{
  "model": "masked image model",
  "crop_scale_min": 1,
  "method": "mae",
  "decoder_width": 192,
  "eps": 1e-08
}
Rows from block 2 of the encoder, named by matrix and row number. Rows with one number belong to one attention dimension. Each number is 128 + 24 x the weight over its row's rms, rounded and kept within 0 to 255. All counts start at 0. Numbers have three digits each. After the name is the row's rms in percent of the matrix's.
# v: attention query, key and value (stacked) (encoder.blocks.2.attn.qkv.weight, 576x192, the v third), inputs 0-191
# proj: attention output (encoder.blocks.2.attn.proj.weight, 192x192, transposed), outputs 0-191
v.70 084:160142141142174150120127123126122138196100134158127134118093092132116108122125133132131088144129131141117085150164148135108166145073133102120141107120168132165152153131136174143099138128139155063108109121121131139085121133139077145161179156164165138128147109140129102122130134085133141123144135123113161135085110166155136104098148087106108153132109143117143154120134124107094103172128090134127158152141134120178116152148145114138087148128122135126153111077105122141115132152099161112117164177156134093135115090163100139130136078104085123147104153113104123150094105147141119152
proj.70 073:116114125109110129158132114131102156103126116129169099144133159121164099155113135140133099120147106135152128108117126165141109131135131105137121131140113078112102099126109087105085116102109101132114127091126083108126135153117174106101087143121125095141118115147126127113086135140110114099091130128127089154110137161126109141146093135127109153112110134099102127129145131151163167084129140120123099110115141161052150127124139108117150090104128146113091123094132155050121170122129095116125151037110081142140143155152162120113124175144138115162146104149156146121145188100136117129
v.71 083:103123108101113080132119095114126131108114127118110115122131113121093134109089171133130130098124079156178113108119081147136104113134137163120128132095103150133115119140188130151086099138120125149135167122153116166157118109128127066108142136112136105134103141124105133163119135156116156133152140086147096110159144124146135180103179120180140129132157072136103094132117138131159143118089177136103117111118122110129152127111152114109141119104124113137123151165134144127119113060146098136141111143121113124132175137110160142163159094153132108115152111132112129084083211148137117139
proj.71 078:090117127125152150116149129115163116118129070113123117126142136081143097129110094159132135145122165127122176134100114134154170126125091112156114106120165095117171179146032171142159163141109095137147119127124085140160115148121080140152156116117128120105093126106118099119119129126171127110105121129100163110137107109076136103142111151125136113146156172135130156116126110073114106132133106161141150170146146099148111122111128162136124134123141147113160150091119130123159162173124152119140085165137142133145124136124113145076149142130136132119112151109145127133160055118129118119
v.72 086:150161116095109166149127170185157158111169115143131133146116149131067120122130143118132107127076120146097119112092166161123095128111117122136117147144143138093099105142135128099136118138127127091165136117100138124163133098108132113116141145130150129092177140132132156114124080147103132097137072123119129118182161115144144145127118158128102150144149160159111145162141127136115115078120147136165110118146120121126114135105132124080104147100102120110095149183112090130118156107155077157124132101094077146125155124148137100109134143145078120107107073120151120125074107169129113160
proj.72 082:133117126154146124109175121105138107161072056106104145128136136102164144113154106107122160118171136122104132127112124135151122102178128155143124078126134118095134137104099111146140165135111132145095102126133128156151098138138101155136150067126129151129113138133106121109119107111104153138145161136117156119136152107162102145160144139157144136111133070143129079113093134132116159130135098131059176134113119076131122135106145165139117165147101148083080132112131107155131083108124166108128137170173184134122103139114134123111108117129148106118180154139112131126148098146096143130
v.73 079:117088135107109156153140111177116143163068134091123120130112142147118140121101132138138128137086103143156112107133143131139142151136151193177109114118105113132142122149143146128155125134157142085110099162142116136139126105134083153165142158174103087107126139096140137145150141139099135087129107122107132127110133138176148101167161082165121124143118144129145122148153140114090110145155073131151176140137110122113149122124143133179086164155126131153140137124078154148117133151149121145147149183186081142112149140125112102131122105108114144133076121102109108132103188151135125117
proj.73 077:147151131112141147112113140108128095130113102137137125129129126111146121126143109144097120106161128097143087072142066122097096091127089127103144107111127136117139143150150122147091152108111139126152127118131127119143130111145181145135095125096069155136125137158140157115121141154142084124097155146153117127137106144095120144101022143094141140108098074110122141115130124137134146108127137114098097097146137134123108110111174124072169129103136145080091110104161141121144142153101119079138128074114118120116128091134137165103103125145107136160130116128137135165183119153098123161
v.74 160:119111145143144127138114097101105107140151129145087136120162081133162139123150128136140156115149126077137153149125110076140126123094121147088152078091099106156110160130095134118138137152100101118142084130120117128119139132117127148086093140089127108159099133144127096120110140095205116137133164145106159129115107123156140134086138089143151138132111130114093166077136100156152185131122086117131123134124149116133142132138110108159166107121121138168138145129142133136136132141132177115144156091090172075124079158099112136128126125097175125120148148156104132100171162085112109117
proj.74 162:145121144097087115125110116116150129108140140151187115145115115114088120128117138098126076133095115133130139147122148166145140114119144104164114167153136143129123090148113115135140103107124142071117162132138142090161142137129132124112138201132151120093128121132145165136188134159111129113149100119118135124122112129100137160125083132073143126142148153138128125170157114109079082108107151129168089124124117169103138117129078131080106152094159114121145140115135131097130115143165060138113114086106086138118128121145062118143135111122084140104119127117134133146073143146167127126
v.75 076:137121153118140135101144129131120123107134130118114128138142138176092149120116160170126125130135133151117177150108147115109106116136143127144142116109114113115132114123148123114125120111140076130106148153113134138193163140088133110097105145144169119134134130148126130174100139138124128095104093098065118105138173158151131128135150136177139110136100123133146147120193149162128152098103111117187157112171151102124146102166128148155181122145142139089091109173181110093149136102130137127112113109127122047121144144063132089119131167112124108145137089147129108149152108112155131115
proj.75 073:156130141105106079106121131138158096142136045153146113113118118088140125162099122088153127116131198146088114129124107131152149123121090106117105149146120156094121136112155122117168090147134107138136109126110142154087114104129120131131131120140085135138148158116092092106183111136141110159132176169185127140138112145070133119101097122105119114112128171139128125142096115094113090111144100114123161140140155138147116148104140116107123140108105114147184187107133139176105141147154100123123161155110132127139166141131149135107150101131144146140123147138135115131157132162177090127
v.76 076:100130100145139080092138097126112081150145143144116149137117159141105165140133088155153128161097120130122167123084089119113144129095106159129116114117113116111118125129140133121153155129152180129129150134140128147118128134109159155145123091138109133147089141099129125159149121142168160152127190142127146117174068139145141127127123166138159140109128132137169108152149119150136081122129115145077138099136149132143156115138157137169126100126134126120134163129116180140169093118141130139165138153131101129128129150132143160136120162073165149149160130110102155194159177120081101079
proj.76 070:112183126128153197088110149123117106122126168112131105144106130128147146117128186151087159095142150137119107151131114114110133146182124124092127123142151159168154166149117126152133095171149092130148109142137128138171098130135127139136141154115113165156146117131128118133135142173143130114101058106121116109124107132145131094136192127123160130127147095118121123118094111190136170129093132108163123129101132136121116147121106122075112129137133104145135096091102104118125129144111126132141099128144210157136132115103130135128104094184113139094075119138131163135133169125120121137
v.77 105:155116151167163110122117126098125136086142121124090126120146105128148146160133119172135196087161102054117130139150113130137086142148112094073143117097108139142109124145129113144109149147117150118168106106161128113133121131116138168087138139082100161142085136148118129131107138141184133165159178139146134131112091127107133143135129105141110099107107141110107146116145095142153109146100133124095164134119114116105158126127126134123154120121127160190173129123138136132135128106116199139134122111089152073109125127112145153114158165083125124116154124144113120142153145065120125106
proj.77 098:110125111053103107116147170129135106122160175159184140113131132125106147116116179122140110147097109165143150148131170145152171127135131126164150200169130147129159121117135191133150099139152111086122137169113149102118120112112123130125092142142125095111179145112120127143169107124151122106115077124091113146133102132100152109110107118097148117154147154118119126119128127114078140140149115104199112129133137140123135138141080120135117137125168123130100147134132143109109136143144097105149139150144096157112110159136103097139133118120127139073111146111143141104071113167111102137
v.78 080:139106138190156137141117143095134117165156126138134161104153089113132151126152079129162097118156112070124164129119138139118099093117086115104126141119146170146123144139105115116151120146116112095155148115121089119107104118130162133105110101121118136154079130134153130134105144118153110147106162127165116093117088097075106143112153151113126141076130096111138161083114106100088114132115091121096109104113120106117138072128146118140162125122140151173127117142147168124129097167096159132099140133122144103130135118092139165104127176105110137124158145130100121092156056096129146128
proj.78 085:139130134038098128126108149107130137075119196118114145149138095111076130141124177121107144127113099134113137160106149131110124135142175109154145155197094128143132112126165131129101081105148138121134156153124130118126125137140131128128117147103132107145110126131137121158147124125115152106140074118072108131157157158103100113114084117131144121101161161124119102139136137188103118105130152125169130111100119143127121142144088147137132114170157118129168135102118112095132158114156110119137095126126105136122104153167106099133096083113172119101116122150131159157072142131104113090
v.79 102:154141139169137104100128112129102082098130131116135118113159140111152140125148114110138161149165189135139152142162124122141124116076133179121142094101132104143161140171132149161151117123133110129107129100088139134107142126124120122118118093097162125145117134117122095121122133102138129138118163118163113118106138126099103142066119106150144120130117096129136139093130108147179159136128101158116168129103116120154117124151088050132119135125150155173137126151163120134107091186134179074117086143094128112108101149111078155125125134097155133133092121124102134123201143116096132117
proj.79 104:146100125091131136117109134095172133117147180097125137112095096146116121143109120115122095107101084110137123167105136104112094135114108102146107185161140145148113099079141115121136123149113142117165153152152128105146153129168168125087116219114116123120109145123150149174163133106146117123155069134077145118141123090142160135129121139103112124128132155093127154129117116117081086116114151139168055116137141142133127109117129152125117131121144123111149112118134166108154159112159122161129166121113120140133104120148114127131132127129124179127160122117097123163071109130182118138
v.80 090:139155127141110175151124188162118136152168138125156120122142135096134106134130089143124140140128177102112080127104172131124154095131140121126128121110177141122126141119074090113176166119134136086163144098142110105096137154158100142155120153110127163105177158153134143113120137112091133156145105137150160127148123119107126131126104117101135133137161141130110122148146098105117036133143104127084154150110155154144131122139098071097100135128119118128106143106090113123122127160143124123107128153104064100109165109144102101139154169136152140138105148140117142172116160089129137130
proj.80 087:182127128172150112116133079104110106126090162145124148140164148144148169118117158093106100136137066134120117158133117122108092170153134152154112109148098155144094104111133148125116087125063134118100113118122142139143094079150155145101137133101123086150144081115135131100137133121116102101130119127135121120130169131158126146173180133125126119142101106107144130147104126159153218170105097160137092145121107105137122151129142129147120112140110116145148106148096117122138120068143122140117135096163141161131075147139133125136116102116087137074164118144117132114125123140113145142
v.81 081:156133134156141184116122124094092106113133126139120091125173109136118138114132099129129137115130120063122174162122095115137127079116098101138138107093168133131140167144116151129138131129147121121151121123116164116117146147088111129121144125140119126141114136127150128106142112117140124156126128145146113118120120096078120127064140153097146108087135137130165146080124120129144103157098117156142147080121140121100123106130100108136175166131140136184186142116196140131138133171103135086100152115076182102114136121126153134118136148090117136126113103146064127069171131123116156136
proj.81 082:150139143098085098132095115107144103131095215113123146148107114153104115159113144121101090126125094165124136130114143131103090157134160087128115201189118146113110106094153139101125093137115123102149151145112138128119135070135150127114098163147132090127134147141140116162154136125119112092135093113102141148153123143148128118126124110127102104126124165128125153155103163177092143137114142112178097140088120128169121130124114123167100090137157145137114150134116149137123112117167109160139114095135082133131130116125126106139110133128160133076150123127168122132065079130141099124
v.82 073:158152134083140116167158167125125121159162125133121139139140139132096173089121151151105135145106132150127110115116159109092101078127112141121110100144089086102097142085152101116138113125125097083123119157133124089143154109126148168134075158111134139129106127146112098131128123123168119108154090105090156098132126117136129086157115118120119095134134107125118132156163117163113115117125096114147141106122109135168131117119156139141109160183122128112087123083059057132130124087138181150112147104143106080120125109156173090121149120141134118113158125125163124099169135127122132123
proj.82 078:140169108119087098113127093132126169135086000169168113116156122104149109133097152143145117125137146130123133139138108142149166136139125141135139113109147134102155120160099097128107167120133130152098093128137151151105148136102129081129158113120144130101149098128106117095142074149106127125130147156162134127108121140144118162150129115109125137162144125131119118124102142096127106122139134096097136134175149152088100161133118143077097171088117142101117144103147152153097114144144120095146139116156176171114148169116126133113124153109124107161096156151158138104142136136128142103
v.83 085:120096137141101104122113104093138110142103122117145128126113147137166101164179093111138134137137135093150139119148114127122175079115095103113139146107148096161126111101093119145138138112149144128127107141116126119096106131117156161164107165128094108116131138127113084112170148134157131144128109131144140124086082156116136117098139140092142137112101112126152105093077137162114168162154101120108056144119128136133070115141179124160140087144109144141168100071132166116128161157105143151116164150155175160133057138125151135109094120102098111133143131124123120139124096133141115120
proj.83 088:147153121112132158171118120127122122111138216164124148141125112132114165129123141120123139142100102128129109113153136164119074177121123142113131093141096118178122127167186136116115132110180115116131137113117109130131144134104142098098128098133162139136108154130140145142085156110089121094141128088119088153149141115115137144153107103158136172127119153141127146138186144126128113089119169128164146103156139160105171109161107116099110101128147146148136112127153127074133109132093106124095106073116095084106157126147145133139138127110148169116098087133118141125121193107106131119
v.84 089:169157120154122112114142120100121080125124136123135118106144159088177123142140075120128138115163140090097137152109096116129098080109093096126145085100193172137124137135118140109142181129109160127146119148126140145125132149140101126147125119134106178152141140128171146093124147113149127156130169138180126131133098103068133132110159156110123134088120147116114133121110109106152082134113108158115129094143113123141117139099070111110155164097160159201173164152133118143162132154153153092137145118086111133143167120128112131114146158142098141124110143129108140099146137130140129122
proj.84 096:121098142111117116142139162107139111137124180117112143136140132160082128155120161125128088166111100152149137153135168164141125137160143119142116222158112151105123100094123142122125082139135135106138129106151114147101114119116159120108158148103143091105136118134131134141150125110117152103122064104082107131139164134177120123119154115133119095151125153121140153139121148190115199140126158139156090155098141112146133133166155167151111122119139126124100101133137122112132136104121122148146123149139115106138108148141104141120107117110148113107165113119166116130042062118095130135
v.85 120:147167131104117166142131171176129134152108121133186114137135131110095127113139072141146133147084188118103108112132144151129190110127133112150114122139180128108142151126109120099125128132123135107105102120073150115130151113129104117144123114165140140114180111116122133081158113101095130104129110137105136123129139101121153091089149160062132132156141129138116180181099123130085119175121114163166132127140134132142097112130096108118085142146147117129123129137090087116149141199121090116127132157126069107121118130154109109121106136143153114133095123119114129109093118163145123137
proj.85 109:151125120178105098138115105117143127148121151124120129165137108158140087127125120101130113130154112102132109121124100146112046135147151166132139120137116101110076094122173069140120115112122156131113120127149125122117153164144173158104124136079137143142120140135148156127120150152078138142118150159158113128140160166171128187170136111160104149111108113081139112137102139158137146108142101116066127107091126112136121161121164134144122119101079108103098090135147128147131069104140159121127152070147122149144123147146151145146122099122116125112167073146123138125138164112125134115
v.86 103:145114143112108067108113092092130125141138127132140129135104105148161112153119144100121099112156076186177201120116077141110142095121113123112104139156114122124116119092100103123126115123129145120111138117120133111130095156106144135148142097142080113148128122140131115125105139118222125125141129129147131128111095128150146142124137112128139122109088101099143103091119132124144199143141147118093071134144117109159105159145191126133148105128109143124155136130123156146131145108117157124114171141163146158139047159148174171124134106154128137127167106110131128116113135126115132124
proj.86 097:090103149144154163180095125137121156089108125108146132139141127120091146111097121191133137137114135106132103135147143157109108117138142120121131096062123133148134151202112162120118136111180105123139109145147106131120132127132144079146094118126176128124106122139117114146125129156100122119135108108074103126095084132106137133117109127131105116147143159149112157120141140120147087109112151096146140135142136152070157080139102165146097130115157141133162119075128159080128141135104098138127083138087141093126184087096127123117159119089143120126063138108121132119126126096138137131
v.87 113:135106128135126121147129134101066130136124132153133156112127113155119135161143118173126152135173121102146133169148136114120127149094132138089143117116094110163092131120120149136135140119140109094113090121122130129066145145122119146115104133120108110150098116124116094126118120087173121124139141129082175112106092150173126113145120085131162139135101141126107129080131118175113155159157104081124113143121135109183140142144136139193154115181107153131143117088134137140143081133120157120131171142131156117107056133109128157124128106104176131141132160126118133140175135069126091088
proj.87 114:154151141132089129115115112129104137105140134143189129124136088119110111163140152114148079113091120123139125135122128136135133104113145111132123129099124112116121131154111097106129127104139141108140134149137135120169175147130140131110091191129147138093130152140146170119135120176128100129112166115152110128094114120097161147106083138107129133115126152128130104134163119085109065105132118103173107121139151177081111113110085097098119124104165123132153127118139129090140118152124107141132119047108086136134174156141099122138146108106085162104113132118118128145098225141150137144
v.88 079:106111119101146134153154115172112120146078125094142102128119106151097176144118150137130117130112171189148086118103157135152138146123164167160142139126111100111135109160172103097116102127137155135120160150168123111115110121149109173128145140138101133130116121113101111160153132101111134105141168107116130128116149128161149088166133096152091160171115140122157165138149157139052120127119071135128173151129122145129148101121136178171095083124125128092154120119133172127116092136105104126150113166175128129144095142142090126136126111116164126121119110127118119163083149138115127142
proj.88 081:140158136160129169091112137136100142115164173123150127127150102115146120126137114112105134117138130099128108080139079105123137102133137130122121101105117144155136176126139121164124166162112118122157104138127104155177108117142127153136127089146134160159120148123153153104120147156177133161097104120156117120149049105115124126124078151160163113134105093105107100122124095088202123134142132136118084109105140137147100149128145095114159121128124125137130131119114102123164139145091173117151110088105139135124134118157168142154118124136069146183127113142151150084183166120132128129
v.89 076:135149164127099128085109099102143136089135108141117131137112105168174101141137096138143125120157141110160131159124116122096114087151117110120118133116151154162110102157086198158151084130142179149133128143131168137141132128104113101103121173136111125124137125139120120120113096117107139117142084110086109139115162145135105111086164121091120161116119149098139084130119134133145163197139162142147122124132118109124128155127124138086158140155145143160150154121162119131152209134126078153117138142103171137130121132112159105129121104136108124097116111150116119074111139168172120162
proj.89 078:095118087105140103146164141146147143129136083125139114106121141142107140139103121112147101154132139146118156130139177195136113160136181091152142138135099107126099115115113117122143133090100128129129142092125100118106133099117113127150085075119180119060153095124117140110137107139125160123133161151155126183134130097113137141150118144123152146113113164139151165141174150116116088090137107131159129130133160098124168098153125132152124142096150177109160149134146176097085070152153134125122119113140094144128150159150111141139111184153155114131102127113131123160107094099131138103
v.90 076:112104113164140105139139120122108156129084126118127131132153129137125136107111137143096127166114199102171087124148119126150105106113110127153158129118174144144149166181159162138141119156122113156118101129121127156112116122132080119139162126132166102127150105119123144119127105141071144128079146128179117124123138147127132162066159083139147105116143147130140117110095118133141142115107083131099125128124118146064119097131104118145129101108130150179153147157149185165129111178112087123144104167117159183116122135138108105121117125095160142123109117102096128095124187127129137152
proj.90 075:109108123103143140118115134125124105099166204129123105146106140147149118124117103108109139104132117146125166125130146106117069175085104142112114143156096086165133084097135140130120117115097105103165164113148121128158141106142134160105113148139099106138097143117191135115134146091158148107151099113109121111133124091126137104120084149136100159104123122128104134118196110117126131149144173146143090101142096149151158113142136093124141119142157082138136087118158129097133145135132116093088137105093054074120090097163118134109124122139109152144131096110129129106142099130135114112
v.91 100:111111138134140099124125087149141120096129130133081114130124112151126168123110189108107139128153078111116149144114119116123075171112143133097134115105115140134117088142152138119118156112122148172152137130185149127153128162124125167103127143096050153140083135136115142150107147154119132138141115135139117124134125125135129156160117095182113109109122120085096147106163115131141121086110123130094163124134114137097170153114135140124143132075109136152161154146121169165118113063150170132137132123124154050141124107127128143097149092133090136120167117149121111134143135064125133134
proj.91 090:082115141089125137125142172124107131146133090151124122125122136095132092114120121163118136130143149148134152145137150112140212107154127125143160170108158156145147140098078165152130116141123094105135122125066151107123086122097115078162135105172137117112144100135120087122141107124203099128102104130092131131103099129104162084107111139108093122147142115139125140104125121084088140138135138136196131138144134128144118131107112148121146131157151132139114164127099125145119182147136112121153124164126110171115140123119101121097131147129134123130071134130173110121129087181131153119
v.92 085:144147110115137147167132134176122135125138136102130111136103111138114113113105161111115116109065106119107100115090162141135131131174177147129118145110115131089140125144147109112089131145081143166127129128156110093162109093136138103129153104150120137116123143127102140151155122180088082144146110133138110123153165106109113150171114146153144123139145127139115157181153129094094112098146160131150132148127121121093143110141127151105130133099128124088132168153096075152134148094140081161153095119128105165132193102111079090146136129176082136140163112118142123101094127138155120169
proj.92 082:089108117118143120105160158129120100148123082121106136142149158112168139112141095125140152129152152125129137128135136096146136079147113175123136095140166187126121167111124121134126128160110140118125114132127181146130118124104112134165162100124119125123145096091119095103120104107132171131126136107190139116153144097132139130118140154095143096136140102130138097134079129155145165153162114175081180135134108104163111163104133129131160136175084122110070121152130123149140145151116156106143127156150182133130112147123154113143120155115143129140142141125137129098184050142095105116
v.93 100:149138112125113167157131194132152110150152139141150153116131134114132115145131089119111148141108165087107122158107137118118171088135108090103138151120137140105107131061101047120142154102137103101171130134107120144111163142123156150108136207096153139129170133147124114117154133131151134138143130119129174156136130141131145107131131151078106125124140114124125144106133093139114098134153112089150105154108120116124112115142107126154167128120139106135088108097097149091122144158126163147127178110075111149127153135136121112140127175110117149143143144135098111135140071092189136121
proj.93 106:165132134123126096177126095143134134129117125148132131119146118178129178089114138094148107151132097148121132135145125121101121160095137165151109094119125130143102101166187159116146102137133098116076117136154168095111131132145179133109103098145113115139150112116142135100126117116058105119140185137120123145136161141159156160144138100130127131158123144122137109178133128140115159146103122142134153128148112130108155157135108144132095135149114113135148148189093132155143063093106112128112106106149084116143087126148113113135138075106134110114142096149133103111104201153097127150
v.94 086:108115130105112118159116146198136195148115127097091116151112152113085142105102133143115118141097147156109050124103151147130134159102179149129131131135137124135137117142182133143117107104129118133143173122157154120128094117131074108142163145172133111095149113119095136148116122147074153123145113144113145138127161128174130084126151109145120130157183169137133154158083132121095147105127136107092126121137116121127104113133101132122104126128114112076105094155078135143109139084125087142127113139127093139115146077149111118142108092125120126133127110140134130129103166187112128146
proj.94 083:140111120167191144086157126145149122123185100167143140144145126108209111092140119113131139144141131135131151136116081100138161121117092142119130076100123101145128143130080106156128161143097087134120106126114134159131126130121142150151132069122096124148131163093150164066083121116160091124095155132148154134120120109122142127140116140144124140122108094115129118116142119120178114153158125149117128153103117140141153148095160109123141123128095136125086106143142123116136139129101155102127129126138162142125074130140154120106137135156085115186163095145139138137196118118101163138
v.95 077:141133131163151118107137156117107162127139130167095166146121164116086143123140101148109138134144057114132138139112152096077084148089135123099156110128145133110124142132146113131114164156137109155150172134150126128107156114131145139088149131129098178145105141152140138162148147148140144149157120112142115142133118143114117113173158182120143122086157111110126130163115102113083124158133118124091171093129106126164108116127146098130181135111075137144131124116112115118145087118134172120136124149141118070142114116116163134115149121132133125122139133109148148103162093062059088092
proj.95 067:127128128087118125125136121143119119130101091160102110108137128148160127130119146124152133138095189153134111186142138140144198152182149126115180131156130166156114126073079089145143111157134123104143100109130153141094116139127100098157128121139161106113118054114121092092090142136142099094089134124130147125100128146151109123120135106136109105118158150130112082095129150149113156107122124173166105178135142114104128173127156147127112138156127110103122118159137125134112173112146123088159143137113175170161137124116126104107120107146141139096112158127140112155099160142125155145
v.96 088:140117113104175084138130123111133139121166125109116118126116139117129172132100121124149143126164077137099142116099118122140074143144138186101149142150092147136112111140137098134138130167132097138094109084113120124156105132146154124094132080099119128142066122113142140131118121169107118121129172138115129121142119105102117173187127104136135083098167143104149130198110135156138104100142151145104140185105118170131164130123120149158099115107136111119116118156120127137111099044145149135122119069172088133129124129089127146103134131129122119137138145101167140137157145126105132122
proj.96 087:077127129094132174117102119136116117097095158103109148133116115127099107114120108123115131125099113141079112145141097115097147133112113110138141104097159082112150125108159093126118107183151138130131132126138157118113104162121163164121164130122132148109112147101110111143143150129180137120155134155133141119093104137142110122093077131125141113164160132126115122083177105102162122132107138122144142068113126118100117103125102105112102084109138078121183121091103146119135170208115126144167156143110141120122148110156144155120154098126146140151100141146120130094112106178133182110
v.97 160:108134141107137107150118151085112124120143129149147158136112141150130118165126115153108122121117158123125147159063112143119152078122136102062138125146125126142158145117123171105144164123091135105134144132159139125119155150131159125114091140130088156122146145141132153150121127111148142113109100151171175113123089092082128090118168153111098141141138120116147119131069117119131097114135115122146117186106127143196125153135136156133105095138090110142165078086097121056135136142127122111109122190118103158132168093125164150113148129136098126134136181134113139119111138097132143125
proj.97 156:176101137112124093140143101155126153110169105187106116122152125137139143076133124133088102140124123146154124136132139118130154138082127089153110132138121057134134109111087096147119125133139085115142161119126134140163124095141061077139140144163117116112138087120120109138157145124119132142118145104106121138193132137120130101163103139123134113116132126112136155159155120121108145077094130112098134136102127085105127151125150129085171114098120174157105113123149116183096151121149116094134100157091123110142094086125127138125119173125146122112118177154143122162183128112138118150
v.98 088:078140132115143166131140132110121132173130121164144127146153124136101140082130149127127135113135139124167119129104122122117161106161140157104119107128109104146120138111128178121098132142140127121109104158095149110159157093130113134130102100152106173092148108136111108120117128102183129127132174173143182140152127106109122057099184133145118128120128088102111135140139114105128143149139091159215128116120108163179088162151119118132118097134095134139124129134120084126125108148130134114117114161099131110143105108122146126148130130160116132110161078130096122052101125095086130127
proj.98 084:196136146139104077168105161107139136132143108089092137146130134134108124123119118143147136118137161104144112129088131126141102157089162077145133110147163138128149157148057127132145110102133103102170124120162137120125146137118102065106129154134121106127126150145142109160129133116086121149131101094114116080111112133160165149113140098079118150115159181150110104148136118115117090108133140106094111136153149090066142103095151108104130157127134115119108096118112123120140116151128113139150113120101125151139164125132145124103122126080134145127078185152095119164156152156163122142
v.99 100:126134127102142070144121129124131139124148128101140109118150096114136139151113119102098102125108091129142166152136145086106090183117115174092082130127150141096108083120080120109124144160092124117081145129090117131144120172130110137122131089153150127155090138135138140152088120154108095119119155099099135109150175120127155201170122108138162101104100145114138138164090118106156147164122104164132151128142113110141164138087156139152148136106141121096110127143141115150140129084137122111114102091175151096143114096146150151091138113131116142114132123124133131087172116139160087149
proj.99 108:094153123167099170126115136128128133096118039103114120137106160109092085120157138138136166134125129144123097118127131185121143090148126094149135135099088100126134142151175072149126075120137131168128119115174124131107100156123180165135121132119165130111122147133137155138144125146165115121127141163152123167110105124118109147093107134123093094152115146154101121134166140149162140116145186092142098128136154141084142100146087114117074110122138148107118130094118143110096111149143109133125148167110109140125122141113101137148097121119155079158108154119103130112111136133085133111
v.100 083:136129124124141125158171130102134159106139133160121129134100166120146132135136118136130142159141163125132119136171110134144105134141144120112133156141132147158126130136113057119165134097161085127137099096144125132147110153116130104126106151111118130125139118112131179093145137131089111135132144132163142173124118153145146176167096110077105127133161136121160095146128117155156129154150153126071056131111144159083148088117114156117144125138120138129109115119127119161134081101125122177112148076158127116121141143096106132097106149098132139155132138105162124155169136224155107087
proj.100 075:142085132081178130135156121166126115158096103116164148143106059120102127129152139141107122119135074144102139125132147127121142120124114132107142132087161152102139090096106115103121128142133132122140120121115117100123093098126112198126141123127169123136122129126158109128101143138188155166153078130041116143104096106091147133106101123124137113108120116086133138090091087083105145123094087125147184101154145092168112157125140127128106146115133101146122109128106137134118148133185173137131145126128138108134136131134142134111158174139121123088125137143110125106123131116109125168
v.101 105:124143126121110068154123158121143155106111121150133105135141143099088151107137117062144109168120141185102140162159136138139096140102150160146126152147138177136119137140121120112149116138155113124112119130102115138159138155132149099146107086135163136119116118112163156149141130134150099104134123130131143139121204155092158184165144122090157090124162146143153143134147127166098136134130150157110089112133125104163167134132113153155124124110155103114112122143124147076118098081138093142126152066174094153121140119140079146103131157098111144135134169110120120117134144164124106093
proj.101 094:101082129091138185119123080123133099146092138080133130128115129137150141145134113139080139134119128139117126117154117151127101119161097111123112141103130057094123094134158110134105148170145162181119122120160106131123108160146186184130177132128120169147119160139146131133139140149102131174122147161123109123123094116086133131120099129158153090112102102105142128113110116092175109132109150104089169094115112154119134131152123104118085121146133154159175137158135133106115171155127159134120152146142164112121135106096131150135150134132188148123130108125122115139159147104079146135
v.102 108:124094140157086151116136121133122127136109128081126139134147076149144092118134143166109143145140130103180141136117112131120138120160110131159119112101149094116106097108109151147107141094104166083131127126159149126107126117134096120131177157154132109113135115124137084126101121130106128150114135119099105111160139117171124118122124112160119167147111151122127168112107169074175140111143072123126151149154141123096123129127146105091134115134147143138094132087128145193115149200170155124134121136097163121124106161158149076115106118180122111110113098121116152144152121093172133185
proj.102 108:141175131187126110105119162083120111120169091142090136137116177073126136134161129135137151113151146118133113120135128152154108124114138125088129146165073163151141170139135106126125100119136095146157134148115136139125130114127136140130088107082134096133114141129143149158145124141164132067128055088145148141115120119144118155123179142129100157153135096140093139109132134185110142098139140104163065144161135139149132114161106124131176137132129165100109103144138125088104074110119125118141128137096113151112100131113114127137123121081100112132138162140131144143081106147112109097
v.103 075:155147131080161118152131153093149103126119108140087096123103136132098154135100128111116098127065118118113145103108141121115132129142131144122145088116148157147113154140119145140143130146128145142133134136144096143193132152132091128117152088083091169091099128111117128125156128149128128100101144145092095130092142111140174135157135142127109101122163117131143100132108123155086144096100120207156168147107138142162160107131133168178114144124103089134152101124118116107130088095137094106160111095144100124108139099097128161124112143165095112110155140091142120080098106150142130170
proj.103 072:122111093102160159158076106187147159121133194171157166117096135147156080108128108142125129122141132148129097149146101130110128143128157147108123165134122089094132083122099111140117135149132113132149172117119149138108137124140142110121123139135145132161118142152132159106098128119140134145128147146148110082122102172130125129131118130121180136114152151120138127167150108144154124133165138118108150082131106160094146101120094109123083087096131106122171103128152117099141173132132109143108138124069134144107112097143148079108106119136169152126125154133127117166175188121111176097
v.104 103:163150147134093106094127122109141140120139129137172130124111093126152112113140097068148075170134131120164109156186135136118097132107120123174092120138143127120121120139139101121117087135131077131129118108071141160149129103123138127169155088128203088140146120122099164109140115147156130125125137119136111154169176146181120173129139145102153126144126122136115138127119098119125174113127145123140101072122127098087148159108116077083141135126145133102078152162145114108130165132125111079118132112128138137115103137126130116137127131119170123130129111134121131098103102181118102091
proj.104 096:069101161141079124164143160154158113108092017095127111148137136096125137152116123153145178106135173143134109111124146121105124135141106144130121134104143118119118106158126122141108159116104146124118127138176094154097130152104134153136124110136132145121116129148159103129111119114049103144135150143131139114120117119089138156071144115146102099125114132136127107124142142141153050154130127143128162118144138167111151125124142184166125175143145136128149139126084141135138107140133126139095131138130093122113164152092102105127148138114132113186148100112109120131118119110109107096
v.105 074:153154116159108128103132101126148162092151142123131127114127123147147123082149150153127123079194120136121117135121127145141083152117106148134135085138151156099143103133112128145140138118108128135131114097163126151099140105127143159138188136113091124132114159112128121148103121154127153189112131133107117100137131108128102122114144140147127171140119131123117168115125113149147146104120135140125181145118142133091096183127153038057136133113149139127141120128129080185115137134124185107128122097076142085139147165138156163126137125147176129138126101115143148079121126083142132134
proj.105 086:125133138148147134113131166114100117121139219100120158125133138096106135145150154116129146161081119126123111111099110092146113093162137109118155175137104146149122164127170137162157127161108147132133148152129112103135126124156116132144113153139147108113098158128138130179202143151115116076160125124124142150106148114141119096124171139144127112100120137155126166119122131146142108136135135117146078136100128106118152102138119161177147091160072112155142148114124140132152118131149101167167134162153110116156142137117108138124139077099083156103155141133103132134066094161145115102